python train.py --encoder_norm="layernorm" --encoder_mlp_ratio=4 --fusion_encoder_width=192 --fusion_encoder_norm="layernorm" --fusion_encoder_moe="soft" --fusion_encoder_shared_expert=false --fusion_encoder_connector="linear" --residual_init="none" --optimizer="soap" --beta1=0.9 --batch_size=64 --lr_schedule="wsd_sqrt" --decay_fraction=0.3 --warmup_steps=620
Rows from block 4 of the image encoder of a small model that answers yes/no questions on an image's attributes, named by matrix and row number. Rows with one number belong to one neuron. Each number is 128 + 32 x the weight over its row's rms, rounded and kept within 0 to 255. All counts start at 0. Numbers have three digits each.
After each neuron's rows are labels from the 100 images, of 14976, where the neuron reaches its highest value: "colour at peak" is the nearest of a few named colours to the mean colour under the peak. Only what is clearly more common there than usual is listed. The data: regions of photos with short descriptions (Visual Genome).
# fc1: MLP up (encoder.blocks.4.mlp.fc1.weight, 640x160), inputs 0-159
# fc2: MLP down (encoder.blocks.4.mlp.fc2.weight, 160x640, transposed), outputs 0-159

fc1.67:161117161200139104088139158137185113113103162085167127126148151106105147166127143192134107039119115117114120163106160164133117182120135123114059134136163094186102118169093141126183123155146145111129100120163129127119085117102100102088067177171125120051140139120102073098134130169124137134158145104110133150129153152157054145128133179121120152160174136064196138148105150106125108148082112109095086183126165139208139129162108092138153150092148171055170120140127152143159104189127203
fc2.67:143139102124162177113098151087155197114134111123131150194137108129134128134155122059113084129131101111144151132139130118122044154120151057145114181076180144144156108192098114109115139151117104124157103140048132100130112103186125123094088100178125107159115116138143175162154086128089126170112153156148123107107082093093118104162141166150112150119176071158081172149141140126185122180100129177134131130094108111144098028103150194069060140099126150134122166148138117133152204138070156
colour at peak: pink

fc1.22:177152136134141124163138170160152159114152134122085142104132101123119092174151175101112117136106148147096066136081110160150114132090195143143173169114137116145133095220128153156139111077158068109149108166125115120161093176095153131114087155145117106131158102124121177084127099093072082104201116133083153145190162143110144189127099121130139120115125119195192070141174101122142158118122141047181135153149208119128133153099109096105093086146153096055122107152126134114135107147177203
fc2.22:139163077188081152153123054112149137166163089100154085150157060177160093080184128098168134140163118103082110109136134131080154110111146121144136140102107138071097141148057103083104086124148103148138125144054073100161133139141121164197116107106094147131105153143165078158067188148107112144113151151081132095149195097115072109134087100139094083087101115183101130108112144152131128124125128149134143151122159113135158182135075087152197155107150163100143078091142081162134158130121181
colour at peak: blue

fc1.185:102142114167171142159160110090117123157110102150137178072103142179133166123139140134170141135153177173148196086110114127195153136137161154148115212133145167126106088094137147131112132091169089128061122081094087156161127092123178150125149133148161167124181211103080120108103145139122151084098132132129173156187122203186094198085155119133071129119132158119113086135156107148146110151143102152151177087145103092069136131177147118185153105132070122065140107114132127138127104084163092
fc2.185:139094115121125214162080129156178151140129081108166110147110083139149106131166194101087109079112133111087180127157079144175119071124121088083137157156146131163197104132143128185212149176148160140137168161109144128112137146139160157159137138182130155105150140134103179112124126079100172155169101108072143100144103118140128112169145125094111087119071136159155143149134132137099075144135129077108117105140072169078125144086125130099127170122147167153190107185039182186126084152117136
colour at peak: pink

fc1.454:112138098152132102183130155127047159090089139115188085146119101146121139061100104141132127156076135217136115115155140100099148145159160089148115164170101134053123173109114128090105147155090135124116150215143108146109142090205154091154120151105106104164109074021133167097130116135162098156077100095110091103117148098092169165136125143142105090142109126140086107161099152133145082117111101144188154072160112116118205113160126112126130086089098172173158125156117122098110146163141153
fc2.454:133095132108107110140128132127160158119155084176169121122126111114154129144063104117081131146122159127071148173191097194158193062054140120157109153086110169143084132100154084089189122121154131143121092135165176126156157093140161109146173162086135170089095139122088167110118107050109171091096109137149072140068137205120127204140063115120100172142109168127114070100112145167132166127084171115087123073116109111134137171148140101094144117127082090102101108126140100117115104145179131
colour at peak: black

fc1.66:120171160073149138120143061206149150150162107084125133147130116179142187083143148110152154128136123079061188123149081137110135123154231176134132137170123143168158125150136180129154082108113108113123134135043109148113158152122114119133155149158136197175118161172141167104126132155113094157144116098115153155171107124122158178094120140116059119171152133170116147153154119089092103129100120120204109069152035108129189114172129099125099160096097133069133103180129155127127138129110111
fc2.66:120109084110135191112150119126100164161128142127120093156157118081132125146117174082104126151078086115155128071184113099139091099116122123113099152147151107137127133127142149138157051123081075118134107118159140142109150135078131178048110106059157092125133128160099138141108121104146135147166135149139133124120086114136179132142157149108156130121188094137206188171103132044150130143119201123187078127128084210133139113076129163126076126204099130148138125080136174159137219123123078
colour at peak: pink

fc1.402:133128152076111074109106126096173181154134181132108126173148111112181183127130133110118175170141132139133155171152139154114192136187189103181194143119090157112099144151194175179151113111152184148098163122155107142145144169194132084137171125178095127141102096173119094168163185134160099113123090113147161174105108192123116116135115142158109084199123130127189152150114083116119112198129108135208149147094158105089112138146149139116115104142159124164182143088131168148084123140075141
fc2.402:151162155151191121118189169097104170156048110119156194080174148124148116127092151137096148124129177125105082162085159162095082121139078100111154130150187121125109127081203125124116117124074092118159107142117135148139087151082157123181115115131086144106116125156072103161139105125148095131155122114156099134105132142164118113196171086055069149127112141191180123167164135155123080124104172094169136077096138143122138136140100158228126144092092169115201154123114127159102110145101141
colour at peak: grey

fc1.3:099089130177136039102163136167087178181117131073097208106137103137199132188143118186157078112139129134116159109126161143142101103112093094167180156152159146134110135151072115129122148106166152095129084141128135131113072100145123149083135124132130068183100170052154143119159099145196133127138122070093092112112147085172143070110069098174126173125159098132171109142146156173164149180099141108110122133146086138144088148112134124177098143118122105090091191195141146129126124118105103
fc2.3:153119167129124161135122068109106108130118178144146106153140098138145090094115121143139135162111130121196130129131111092089134128213130124149154149119159059124131098122084130125161071116137182121199136068162150178110148177152077163131136147107108202143125133168160129173084079106108106116161123153082154114111081154126139103155131048166073113120108096193163088099139123162069091085116098178106069181166100145123148090140140121139166150229169151108131115100166110146153150143148085
colour at peak: black

fc1.9:174113119184168182143114180181134136135126119152134180151145175119153217116163127165113171161189127147102138133163164107075096128109155116161146158139154179188143125192172158132149117105111190180139140177168140149109114186103141157116094144131103160168127150130115141148204145128155134185145136127142142129135125156146122071130085147138188156118150144148155183127074123104106131161187135106142066148177129052142143145198199125126106127119074113147126122165172166142127181125163105
fc2.9:128133169174076186064141124115151209133097112090068157085110128147135045096108134067112111079138156169104116124127176221115157122115126081163123189146166127110127148148126116104146120124119151080121164144151162128145132095085104125089155123165129182106212167130086144133169092146183083127154073096129156074161069148127149175082121192136136150052147102107123150131136121093131123125134139098163119105091145113120139146132070078125098118080150082095134147116142160100132156101135153
colour at peak: black

fc1.427:099127162136161128144145090155122124133180173077154151126107176060134160111123106192136180142112130119107063097149149192064131105124119123165166149190129106075090069166137163119137188114116141103126133168130069068150106069141104156181134088110135148100133139129094158164145129139107107133092159112119126200164132132149065127118112160154131169126101148056133159136122134119163063203140161140235135077133141076095176112107137098146153106128145109165160082111088133112139145140111144
fc2.427:153090125135110109136117086133132162132109146089118128135109131122119126213105154152133145128113138129139155132152196114162079112098070190117147124105097135164147143130156142127090181143143130124129128103175110154139095252103140150129074127102156167171126109140161140106163125150111124154165204162141101167251147150163196114124158101158144136100180107078157139123111143087076102110136110129139146068126137115079180127098167125058059159094113107175100100139086152107100135085112114
colour at peak: grey

fc1.386:104106129173185128105091144120113157090106119076190164092131176149117088117090125102155097101034061123086115184046117163095102150090140105160103138134131093076140084190104114118127124115116164143171113112128137151097173084102092136118111136071126141145196048151135112096108147108140079112208140125082166090111117133140099167141143174102102073153133151101142083095086173130128130106171136119107077150141145159117112093158134100118151080121154121161154097140112108199112110168101096
fc2.386:133098145110157125121100089111154119155121138034172126082125148136144174150100126112134212154161163155160177113126154111076152134119098199139174118145174125072093133174090093104093087217142130190135132129146175075137066158102162135146174098142063161131110100132100177128110154107120164117153168096129098143073103166129120085092149146134100180117134102125175135128132156127082121118125105136102099205137150142164062090102121160135155150148116146117131088170087120164187114160156180
colour at peak: white; pink

fc1.416:131097068090149094162092099145087119143126161109148090142115101108164120094166144083139097096136118127181130160136121119071057043124126137094172088095123095140131139140092121118089160202143134115138121104115142116119159082142142156091156124179107161076083192094105116126102081107138109095104132112077120146160084137055131104108068098130138069141109205136150115148128153102126124105172156135152101159023087063088125093121085142148073155125091094091105137122140151089074141143131099
fc2.416:139119153139131127139112173174148185107161109127159154143110101106081103174071140190130143153149160118106131100153151162102109115139117099163119187149123149091149194127110180099145120181163126127126072062183097099112127131147111152186128122131227112104115147153127176162174187123161144133110133108149133149113159143166142091175139129130162152082091167112138114152127103108220151177146106184142127161149150097138125180134168094208149108100116158169106056084142119084110197167132098
colour at peak: black

fc1.351:151141142159178116180129161184130117143133132091152102091107082139134189099142137098110138158140166133089118147133123144129139143086132176129163125122133147126141085255195166142154077103099062114125121182102121138181104182101105152128114159071116078125109109110114113162091108125083087127107155138127174166183124165133143145101133149116085133172129130189187143178117138127159126141111124063211147128113189123148144142110123071112108099180132121096159114160157111129163113138118106
fc2.351:149190086167118156091098111090156121210142098164125096162181127163112122121187142078167151144200093152074133130125104104131117099098158110132098079101083140123099165137121113105120070152126103122102124122088096123103113108138140201174113099074087094112082154159090079142052197155092120116145150151128121105102158141096111130158098131142147107161091154132135140167065088157211192143102098154158122163113103114135138172112093102121149121150120141131113104037150127154115156118073178
colour at peak: blue

fc1.533:156119107130111173108170153145082072108085124163143116177124183112163169119163122123127180142157119119107197169131054120188140155157159147137172141153170135139104129119171177143173094115113119102124117152134088108138057111201158136167124133132137137139132134160105100068168126135166114160174077144111168127119164129059066131184068147092104133200131124168198157106130130103155154102150157128151117095155198136146139185118140147103093138143143105122200149100120152090150177122197107
fc2.533:210167197157127133080137148145139124080083111198129097099147140128090184105121089147164104138153152088139091097114123116158138135137135112107090139182138111142092165197104120126106138166120110047152139103141104104174142134103131111115159125111127180102115192132188078129156168094128136174139103166082123131154159152205154125103158174093092093111189117135152125092110107126177163067147167066058113084108156155101109129071168108161157138081173171162131132160111128153108130154093132
colour at peak: white

fc1.16:111174153164147100162128148183106098088136156088138143119137115057125091121156141199129147130187138155081096114112168193098120155089107108110106112126138107117111075125188104110145203096143103126132109208170107111147084018107125146102117139147115111051138147105079103151133124112149128129152095114051155152169172102224085119142126158134145161132111129078215157175154170153132146168146152115161172137115112120143172135113117094138082113153143117110153109103096129128120140143089145
fc2.16:195105091166141168094106129112126130078133133117110095160178115104087120160104171137122112131077133152158126148146188065182072121092082151107148126097106111122151132191177113149150118154141072097108153116098135147181116223098142170084079068105178120134136126113148124104124145168103145145134169193139120145166102130117189100125143136132138120109155131068166154144105148061119128130118146150171132120083124151134142110086164148062067116156123109163089056120091192144101182117150064
colour at peak: grey

fc1.32:146130112125138094087136174167096093179103144082156146149076137096120149163147058154165151127138156110117156150118148151103107131118053141071108112074135145120127102160157130134159186106084096087129149130120117117139071000179096114022094113095122135086111111097090077110145115127109093162127117126109182062135116121170112112140104160126126098124150166108203146138109106156173131164121112082148127139122153124118158165162123114113111110150187136114095157152147131160158137110084116
fc2.32:151134138114106104100162086120182133079095169159154133140167144079148145130102084105129107122137163170147187154189138117122117108145120231160104142136080134107147121177149071122121119196099091118116087091123132200129096133113119127085140137094141140170184118137186133159091132158116121053090127158134084162102065136116187148152188128193139158106140093153175168166136130127135133095125133141029106120083113105114099125111155168097098129162132149177104099149067173140134123093094169
colour at peak: grey

fc1.607:125171141097142176097098188156104114153129067121152151093076110186099167111150130155097119102128139088130097198079075116126131167084137176169187130131209149176112083196132154127133078126126104160121190123125114116139136228111138105161137169140116099165091090104170137126151139152107089176124127122190193112190076134089140136161141168125107130125159162172118098148130102117088054125111117131119089148151087179159115103135115131112130102158079119130128134178126169191146131117146114
fc2.607:146154112134141171165112104102119103104137111105126110153116108081066120124065133080154157124110103118163078113168176090167114120084122119081153127143092151141121158120192138127137130136147099132111168107140121113099167223049126179096110099125125075067161145179160081100106109125105118198166130110167120116135102126148147132064131176134139134101174124045087087138134114087066135158125099140207105171158132137176223149151078150107118135140107089091148116143089141157103158149155143
colour at peak: pink

fc1.76:169068143102073166121165158129134107114121099099120122176130124075199154148147107049121094159139104192147122117092098122123144119111138086136122140139137130078132093152158140135133115133100095114172152143084098110064131184105125111117070116089105087213029129083131153128154125150114145172078138129165135091095095171114087119135123185097101112137131146080162069174104082140121115154110119134131182016121070155134176162148122136112123159082146090102121125120141125142073137092136109
fc2.76:130099096146095110143108071155131156187111112116141128150127127118165169070083090107136172092139151185194111144155152131121175111111109082115146085177104204119151119120117124113144107129142175095168170122145147201116130117140133110118119175227165076107164170234081126094138132085136124121140101131139173137137121108120152114078126122151138126144108157202095123076165147099099174189115107142131175123112089080152124141147146172144106134133167126064134117084101200142135109182120090
colour at peak: black

fc1.582:146020160131131095157138129188136127115118144050101132159067139134119132105111100123112137104086150105109090081184141163082163087133190142125154165131123150171087082060192130144143108102107087115136127171115093091104135128113137161140143103126144135106091144011088205107150097141105103137107086129137082115178130074131125125116121095127094160116172070107165145159110127129076085200088146129150100043128120102124177117141135115135145142148145115099148121140083135086139118112163114
fc2.582:131170152087082123103153176129140114202175129142170169119130146150175076175170115125151124142116110086165169090144122143096155106124129179076128114105132099147117136134157110158136150168099137102112113113210145166136112138119186089161086126108055069182198156099085227108136111080093095127140147111184165117198179112131131139146118075140079154157108177139139157155079128140164129164112182141132184113150114167115141086113155160102097136108121114166109170155151087110115080102130144
colour at peak: blue

fc1.349:127082149102171166155202114129133085105114120083162187167182091121138106141095131152148170137129131143054147164189134161074103124137106138220094091094071118090179172157113118106119119117107138199115095106102137101084099178107098068083176137153162143120141189128130147148130172135132161178143113121171135146158121119170183109140100137136120162088229107187160110078135116117140104206153152113173117090109136126157195120113118110109104113116173129098151134117133127149108134133107128
fc2.349:099114150119076125112122064150113148164122168180144114119172150146146072082077138142097133140149066135137126127068144141078122132159088092135183114144103117190111109120142130098126111088105146103179152106129113149098099164119100146142120173134086114088103094107116165117178059088119056119117065066169161134132150162196104164105106121081133101138126107164109141117133074177072152080146164088135133198108126144165155117140166132097095240117142166127146135044148125121135129133105156
colour at peak: black

fc1.145:146247158144114210149151115122082111136087166152135127156160103127127176160147197131167130114191150129081200118160179174141114110148121166125118132132083129126144171157164116146110116173109134130106093113153124120162181143121135068128102096121118153104155145122124113144061156132170125107116166154138143165141143146053158095179119142124102149114188119171106140156082111155147111122159146126138150139158199176107106150076158192143120173113087140155174101111157145204159077184137142
fc2.145:186136140192114106052138136093094096107182165166093103125130099136095105101130124153104100131137120071124107160112076159149123147073148187133096105122142124097102152112178131059090151121078042129114132135141154131047155128044103160145144188136149136148125131070134103128093162116112091101116109094112160177050074097154182127151160133132149191121133151142178097120156146086116132104157166123152134145095167086169162144077146172143105154096118156163099140131107093083082101116161141
colour at peak: pink; white

fc1.281:128154187174131117164128155183122150132103168067192116144140098098092126021205107131106147113163135160085105141069118113123146176129193163127095115102084108125092181092138102138112125142107146157127152180105096127137082147120095095126154092103090091077129126069131142146117055121105127167120164140148138144130136147161122144130154150139107161160146114102139146192143166144139050148122085113159131088125046140116136100159138138141046091068103116104174188139081104176125128142107118
fc2.281:150126149101091158089129193144128100120114072205085150131123100087107149178100112100140132157136152174170189160138154135101088104104065113115102155075088101152113137201206153171142174170128077154114135097173144134138132061141084105107109051158134084142152135109117189132117086089098129154124094122118124090070143097117121119080116192128191116153096182154151127121129101101161166180143167139159131128066099142149124114141160149090122106168128140146108117125156197127084107141146084
colour at peak: cyan