config.yaml
crop_scale_min: 0.5
horizontal_flip: true
encoder_isotropic: false
encoder_drop_path: 0.1
fusion_encoder_layers: 7
fusion_encoder_norm: "layernorm"
fusion_encoder_num_experts: 8
optimizer: "soap"
lr: 0.0011
Rows from block 4 of the fusion encoder, named by matrix and row number. Rows with one number belong to one neuron. Each number is 128 + 24 x the weight over its row's rms, rounded and kept within 0 to 255. All counts start at 0. Numbers have three digits each. After the name is the row's rms in percent of the matrix's.
# fc1: MLP up (fusion_encoder.blocks.4.mlp.fc1.weight, 768x192), inputs 0-63
# fc2: MLP down (fusion_encoder.blocks.4.mlp.fc2.weight, 192x768, transposed), outputs 0-63
fc1.311 074:107096187136111116097105147106144148132130107127132174127158093132141136127137109062188155116153097121067150123147153139115118126161120145135105136197114096152119087133125121125145079114114120
fc1.312 073:142094169108106141136142140105153161102146142106120083144124117116166157118166125145159107151158112143108125132117117132087120132117085070115151129097129166134118079107115105150106100143170165
fc1.313 079:159134120112121091137136138137121150167110121175143115120146183133130163130129137120152179154116103070140118191131134122103091125114088115164154144120150096136137142108113142141117127129143163
fc1.314 094:119143129094159148127111132133148115151111105154150118158134111104123117145126135090117133182112117120146150123078103162144158098125133124147122143125123125118132093153131122138152116154149126
fc1.315 115:140125113115124129125121115150119080137130183111119122125145170098130110152152147154103112144134097109136164121090168128136107129103164154123082106160126101127113147116149107094136133163174130
fc1.316 092:147096165100153147132162119159093113123111120104084153145149126122152131134139118113135113165133162146148134116106157118136141153132097129147186139133112132122098098113140126189143134105155117
fc1.317 088:111134120173147183092175125112110117161164188146139127135173131113074130103117110165142124110129135108164099147137116060131093122148100164102143120116116108159104129114120179130156140174117151
fc1.318 082:120168147147146144117142077124114153164106142111109140092123151142112153136130123106110113133107102102164146145163103104167098091116101121149154134129132090146083141114113091135144130106071156
fc1.319 081:166142142105103103150112132150128115106121179146146113093106106109116131113121153159135183133111142116130124113129140117177137122145124149163098187143101166143146132120138103092070121149130150
fc1.320 082:129145115120149105157109109133119115066119136137131162095107111109150122157128173089128149122139131105131119178091117124156107145146109112141089165102096148118082084137075129087162150167142082
fc1.321 092:106092131159149120110106151151093104128161117130111108147158145104175122130190064118068109169134131134105161126093148119079112117112140124154134145148113144127141128114114133137117105133134141
fc1.322 082:160170139102134138130179153118108131146126096077149166121150125110120098129166131142107136163143101113124095133097180169144141136144090136121161117169107158158142096132142077117103149122109132
fc1.323 086:120115110131142138127158090171150122107139118148159172111167114124172166138129156108111123143134100146127142122140155144143138116158120125148151134149159133110139137120140111113102153132137116
fc1.324 071:180108135123135123167116149113120136107116129127140134090151072155146121143118143153124083136127084116152139159127121087181151168126097111137179121109127104141181153114124180139181131088086120
fc1.325 123:108096132117129154094141107146095109104100152092125125118125137105121159179146140131149143162092125127129158143122132131195100116109169129126102129136126121128152122102125111110108162132135110
fc1.326 077:117142099080109173134148117093167130131102109118147133143112106137073123151156106176105162148157083139102115118172143132083132147125132100138105100103127126173148156151139128156100132109111118
fc1.327 104:139109148110149156135096103167100141120128144130122127139138088125146137173161103136093149155145127110132142087119128123151162132114161121113076111139143118122075143104155096105107129106122160
fc1.328 085:149145116095135144079126132119118120095083161114089158150150149132097122170127110115114125177134157117081159094083109130128131147115139164134122156158143134101131141128190151149148140136157090
fc1.329 080:145134176170116078160136092144085114142065148142096144097088067158127128127134084183117126092138163089140115125132133110119140154121155106130149172101144114133105132106138170120122115114117107
fc1.330 118:162162102175129149039080115131125163142093110130091104095093157124093130121098109146180149075099121109107126165125122112101121147113061141129144130105124074124151117113127154133126162113107134
fc1.331 084:141137131122075141135117162112122121100157112129137119149139174102122122128179157132116132120124136151119121160111096141135135143133190116160084095165126158109135162133127115142134140121145120
fc1.332 081:102120103132179116150109076140126204142110156128106135147148150142125136114164123114146139106101132110139099141119141126130125136123105131126107140093120134140095131123152134128171153118142127
fc1.333 086:111147182108130141107099119116149148189126115127143131148127128163125123152162106146119152114139131119126140133108088097156092103137135146135061144148112144115125108130123127092090152091160114
fc1.334 078:124116130158137133097140151091129089118122124171101100184183139148097148139158145102135108126112087142151093126161142124147084116140101139115150148130086125104135171098118165157138055125128146
fc1.335 120:129125118115112129101124120100119112119134149085130133144103142120127145118202179154122145131122106094098179108133127125165110104078166127107074114158145115103105150130147121088130144142114144
fc1.336 076:135161134134111138110149151120125152095120131134117119107115127124103116099060150119111158145083087122137162119127140136124122164095102160135086117144165143119125130117111141170098114123139120
fc1.337 093:160139118109132111140110081152108136083116140108152134118122110144159139150166141162152126142078075115099135145078169108172140122098117073149096115120118129089141129121110105100124123110104116
fc1.338 108:156132096124083125110113124089120104114129132122141096110125120124097120181172152142175115134137115095147136122107153099186104110134137111114130093125134149124162139123150102130113170125101130
fc1.339 205:156131148139127137124103121117109121130128147143137083121123099135122114074117128165194135088106115130091105162151145134122116103144114124182152127105156142138114127114086132143124122106153122
fc1.340 126:129138106163117116113113101129163145130083122115138107144123093125103111127134134147190116107098134118119105162134127090136111080134143119169131098116142119108107124127109108123128128126157117
fc1.341 091:143096149136123131165120124104114130095125167113106226115120138144097121114083130146134112082097107122119137108108124131160103125143106158116187104144134075120110152132128170134114172112050134
fc1.342 088:120122079119116135076119105141112176129101135067135129086145152086103127177119131120138165138118109112149140091133079129169126114113120152073128155144077097079128163128133082118160141117117089
fc1.343 081:149134137150156141130141102144089123135169128081155153119140113160138116120114129128130126122096131131170163133120099141146115144098109186107104161075140145145109094126081078140142113106135135
fc1.344 113:085183151109147117137139160112110095150098075149113160098118146127126134166150135154173129096100117150121176135141118115107125129075139100127148138121126091102107159136121135142070109129125131
fc1.345 089:101135160145094162145098089110123105075166107134102185135140138121094115142109129098098120117121155124125129107111119140102137131131145118112110131144120115116116141147148110159166124137123114
fc1.346 085:152152157150109105124150109134089101161158121156108146137126118098137124107097164102074122107110143131143123111081117104140163149122102097103104088152159141104119112164154125147104155096119098
fc1.347 077:094150126099172121145124118150088136090131149100164131147153132166131145115171101138140109140096127131071133148153120153117112168177119130129110138142090100115159089120156105142118120081101130
fc1.348 081:140139134130135159112122124079100128130146103110128106119107113211152128142142134098111133122116148075112098114141146096131153121138109130182092172116103115152141113097125097130163183139104103
fc1.349 089:115109119133118102099119130153089077155138155104127120130134092136158055133100104115097107119110103105138152110150172161136092103145132144106119102125124166130110092153122135125109130071106123
fc1.350 102:130112097106130094095095081152117149139107179102107115136112121142117109148161152133163094131148140096086128146090146096110116093143150089133115104109125172119103124102143122096170099109146114
fc1.351 076:180104104136110100159115145113149100084080109165127126125155086117120130132151126138124117113086146141158137123099148136098120101197183085181114127133140145092167100143098115128127131116115155
fc1.352 173:090148141116148102136163136081099107100126111167119164108112120125105106120135131158161108091103111110101136169143119142132106115127131102152171125106133097105117158156099160120131137135156138
fc1.353 109:129099113092116118119135099119140117098102186153129151111138109096145157148172120159142147164142131133118124122122126166145140147115145179111094089176131127133151102128134099123123145166162127
fc1.354 082:129082108103097100115064140156113127159122117124097147128137140105178130157123150150112124086127112126136099125123116124124103128183107163121119152102106163132147143168118128126139097116136118
fc1.355 106:118128109106067136138157122135143122125158148113129156104120152102118119201176160188140085179132103055122134109153111143159161127110141139098096129165127129139115132108156154094118127153133164
fc1.356 090:102153130159103142126153138121123117093166137098115192123145157119101107135151154144088061177142154151120120148139080130130107138121140176073115132166126124142156127146166142162108144117125149
fc2.311 058:120160103104124149102127113124134077113122144149103145130166132132127136137171131134105159150104118132116081092142128166127078124110116110149167115117128116087136129120138124137106145175107137
fc2.312 052:121125113099138121136150097105133103190111106132069080183133189163151125116145144088162134096113133155146120140140082161161105143146085126119148131118137124141164135098135127144115105160099093
fc2.313 057:135149123146155128066123148148151155141127159114085118121161113130133107082102100151175099111137162108147111146140164119109134141114139115133109118104131119102172127130134159112087133147184129
fc2.314 108:095131138112130117129133144145157130145167085121134084127135141188160173133126140071101135132134118134134117174059143109112081167127136105135137126121114114094056133162078101134087126129098091
fc2.315 156:106146131110130123142128147136122146133161105105119074129125128167156156128131140071134123127153160144163124193063134126130090144137169096135138114120120132095063129175079087135101126147044130
fc2.316 054:125158111189159145139115128146196148130173159160128120104120127101136171128155128121088101164109103160113139119144144139078120109133144102153112159106149106133107170124168158122119106145131149
fc2.317 065:163105123080110137110110120092098164149153147115152097135153147137143155137110139127113132151161148147113129152123115110125150125109153124133134078086132119082161137141115147170145139128130102
fc2.318 073:129131174155126123156129144157135100118153139128151108117168172119182213134126111093105160120174138118103124170078141111140102163144165126104119139165139099100104167174114114122129127158099124
fc2.319 051:084103126114115146152128143134118127088155110127115086155135129150125117153129131100151103116113113087117107160114122165125103084128141142100170125119187106100121120108093115165113111115087106
fc2.320 054:160124148149120130133115137130141171128134152124144104129145112126127115098148107147115126152100084087112151127116155154117142129133120160127135110151100122127152154138134142131069133107175118
fc2.321 090:128158143095115127121094129114106156143129129120102044134133132132140146120101130048131122110151131104151089121078121126117080154133122085127120125090129137083103102150106138141105113104061102
fc2.322 058:156091131096113135124143119111116120118135072111116081130110119133144110133143151142128144135148129121089139121131119086142160142095182129058129125134151153121151100155095147165131132142133122
fc2.323 072:155145125142104125157136086079119104098167096177144120144131100121137076103108141113119130150101131108146110120082187136105100140122098087111100155144122138142103138134167117072103148093151084
fc2.324 062:136118104138141125117113108141155133152120123129118129122149113108121115149138106099125063134123138144150112171048130103118081147120118092134124145101093133124109149125139121127102146116139154
fc2.325 149:120139148108138126131123146132132139141162094092134101121114162170169204118112139058119126140157136145157111180051134116133123133127178124132140143122131129085064152161084127135108140144046131
fc2.326 054:148121125133107129122091120126105142141113137119105122126134117130132088137102152092135134136124083131139156138142135128139165167144121139136079176108103141173159124137121151087139176107128150
fc2.327 135:110138125097122138153117128139113138135155124123111084125131161179168173118090122067100127125154137130124113203055127127132116148109181109131132145099113134095088150157114129150079137159079112
fc2.328 080:102150143106151113155104159146110133141153123121097067098130141136137176153106139093116123127145112146153175139073159135141070142147176091109117160113126124104087144146125127146116112122059132
fc2.329 058:144139133131127102138131142096113080135148140132115121121139127119144082126135108126163129101107164158131111109103130122131077095137131153137152114122127120127122157148137111150106139138119132
fc2.330 088:113115157084099144131144124100107119109137127109176139127129147155136155140110147139124137158112120136130134153167164118168140148109158135117108122150061163169104107119127129118135172155119180
fc2.331 101:104122135127133119149120134127105140155156116129129058126106166145141183123112127066107102147167143175131094164053162136136117153125177110123098148109154138096088129164093138169114127117072118
fc2.332 062:148143142161110124088093136125117105120168150117092144172110141113136164124163142134118143158140102190118138144090157134134119152125127178081155103094145106136098076136111153162131125142115114
fc2.333 051:169116108139125153137162151111138145125093108160145183158138177143114130136053120135106145135116129155125148121097096143094154074101100118128128151115091135164157101156145136120126119132147104
fc2.334 056:145121130130093137168138127107146135147130083149120180126111108161148099130101117102106146130122132123167081153141098164094105129125132113159134154152170120125127096120142106116153123139177092
fc2.335 160:122152138103116129143158153131092137137155101108117097124138150163144191119108143069128119125144148156153118196067134116137118149121178117118152116127147141080058166170098097131130138141052111
fc2.336 056:075121124132105112105110148137144120109143100171120077137091095151114128140143106137153116130159139123154142166097129083137106147127101146100127146178130119141145081112118146122102166103127167
fc2.337 094:113114141106109104113144172099108104112169126076121176126120165127152195091112127131092165125140124133136105181083138082187151183164132154102117139161123124115099170139106149138096161132097129
fc2.338 159:106125152107150108153154153146114108136156096110125118122122163157144187111115121080107107140166158150146146174055136133156101152126163118098133117130138147081068178170076106120118135128061131
fc2.339 120:104118145110155124119147104127137122119100122094122192146094133077139132132140097161111132145095166168155164121146101095163147135127109135099124134110113114166127135117161095139121138172113137
fc2.340 092:121079142135097120106170141117109129148157117104121173151108143125130166108123145139083140143146121150124105118095126080180126166113122128101103142079135128138122157160141128131115161162072115
fc2.341 061:151117118112136134138107141121127140151158140124148166131102154083096193126141113130141108094100091110147134125140130166076152109119132129103141141108122154124127109129107134116112129138075096
fc2.342 088:114167132125153132138129149158108130145184109117125102136100162199168196111122166066104116117132144150130136179064166126123097144123166142141143110121139155114071148139094132154090106132091102
fc2.343 061:108106115116130075080108112112122117139141153108143094162150132141099126148171135146119134130143091108140123092129100142115140117127127144193157117107126159174136147116155124124108158142138154
fc2.344 072:127129118132108145110152168125111172117101175118111140132101156093114162107126061148076124120157161173138086131140114098186153099150184155104153160148155106127113141150161125154149118157105122
fc2.345 083:118160137126111113124144121124112133121137132117120061146129130113121175140132128049130112123141115149137128176101154146129096128086166085120180109120105132102116172156096116137101131151077138
fc2.346 060:115104120140108163174150100109146124123100138094173156119129137093140121116098131149117097148105195122140150108182105124121155144065126126078135154113129126106132126136086169109138125124104112
fc2.347 060:113116136108118148136128116114156194137167164137087107143151134163105093161119154138168107128146138119115104136140100087095114131113115143083146154137120165148140092155104116145169116152115101
fc2.348 053:117171117156154121134090130145130125133150136150108101116101122135155092099099170150134113152131089099089119129127141125177097138108158163125087163127126114095144112152163083077130173160131122
fc2.349 083:076092156099099136148127130122136147140136090140154123116158149137112159123104147147118116135115113072122158126106124117129058151126158110108110195117121116113136132144065138127184128145096100
fc2.350 121:111130167104132133140130144125136131128156112091137135145144151181162189124122127103100151132145158152179140158062130115131117176126140106086121126104139140100079158168081138163102163155066124
fc2.351 053:119117127115111126112138130135142123130141114109132129137108131140147168172125083138086109109145128133186086119125136162148125118132144104158109173119134149149127143165129107110153121153126163
fc2.352 176:118110122128127137098134121120123140094111140104136202141098166086105128131144106150132152120141152158147128110174120074197162130132140126099128135156100108125118138094179127122134128144127149
fc2.353 178:123143132118128140135100125132108151133137102103108068122130151161147169123130124032140104131144132140143116191074141120121079147149166102133162117115104151089090111153128098143120101117066142
fc2.354 056:096144151137141132124151146107112150094141143108109136157118118184116177118128174127118123161137171146152174114111138146097136125115097120130170124123107145132131111178115154116193093157097107
fc2.355 155:109126140098135134119113128132108165155156112112133089118127140173150156147091135044107122130134152098137097182077115126132094149149181111121125133078112137089085151165093109147122109123068112
fc2.356 087:113131127117131127109112116136087165134137113124155048124115129156133151109173124075126114093123134147174128146084163135141113143147177147140115128125136147089101107137096121117099100104072110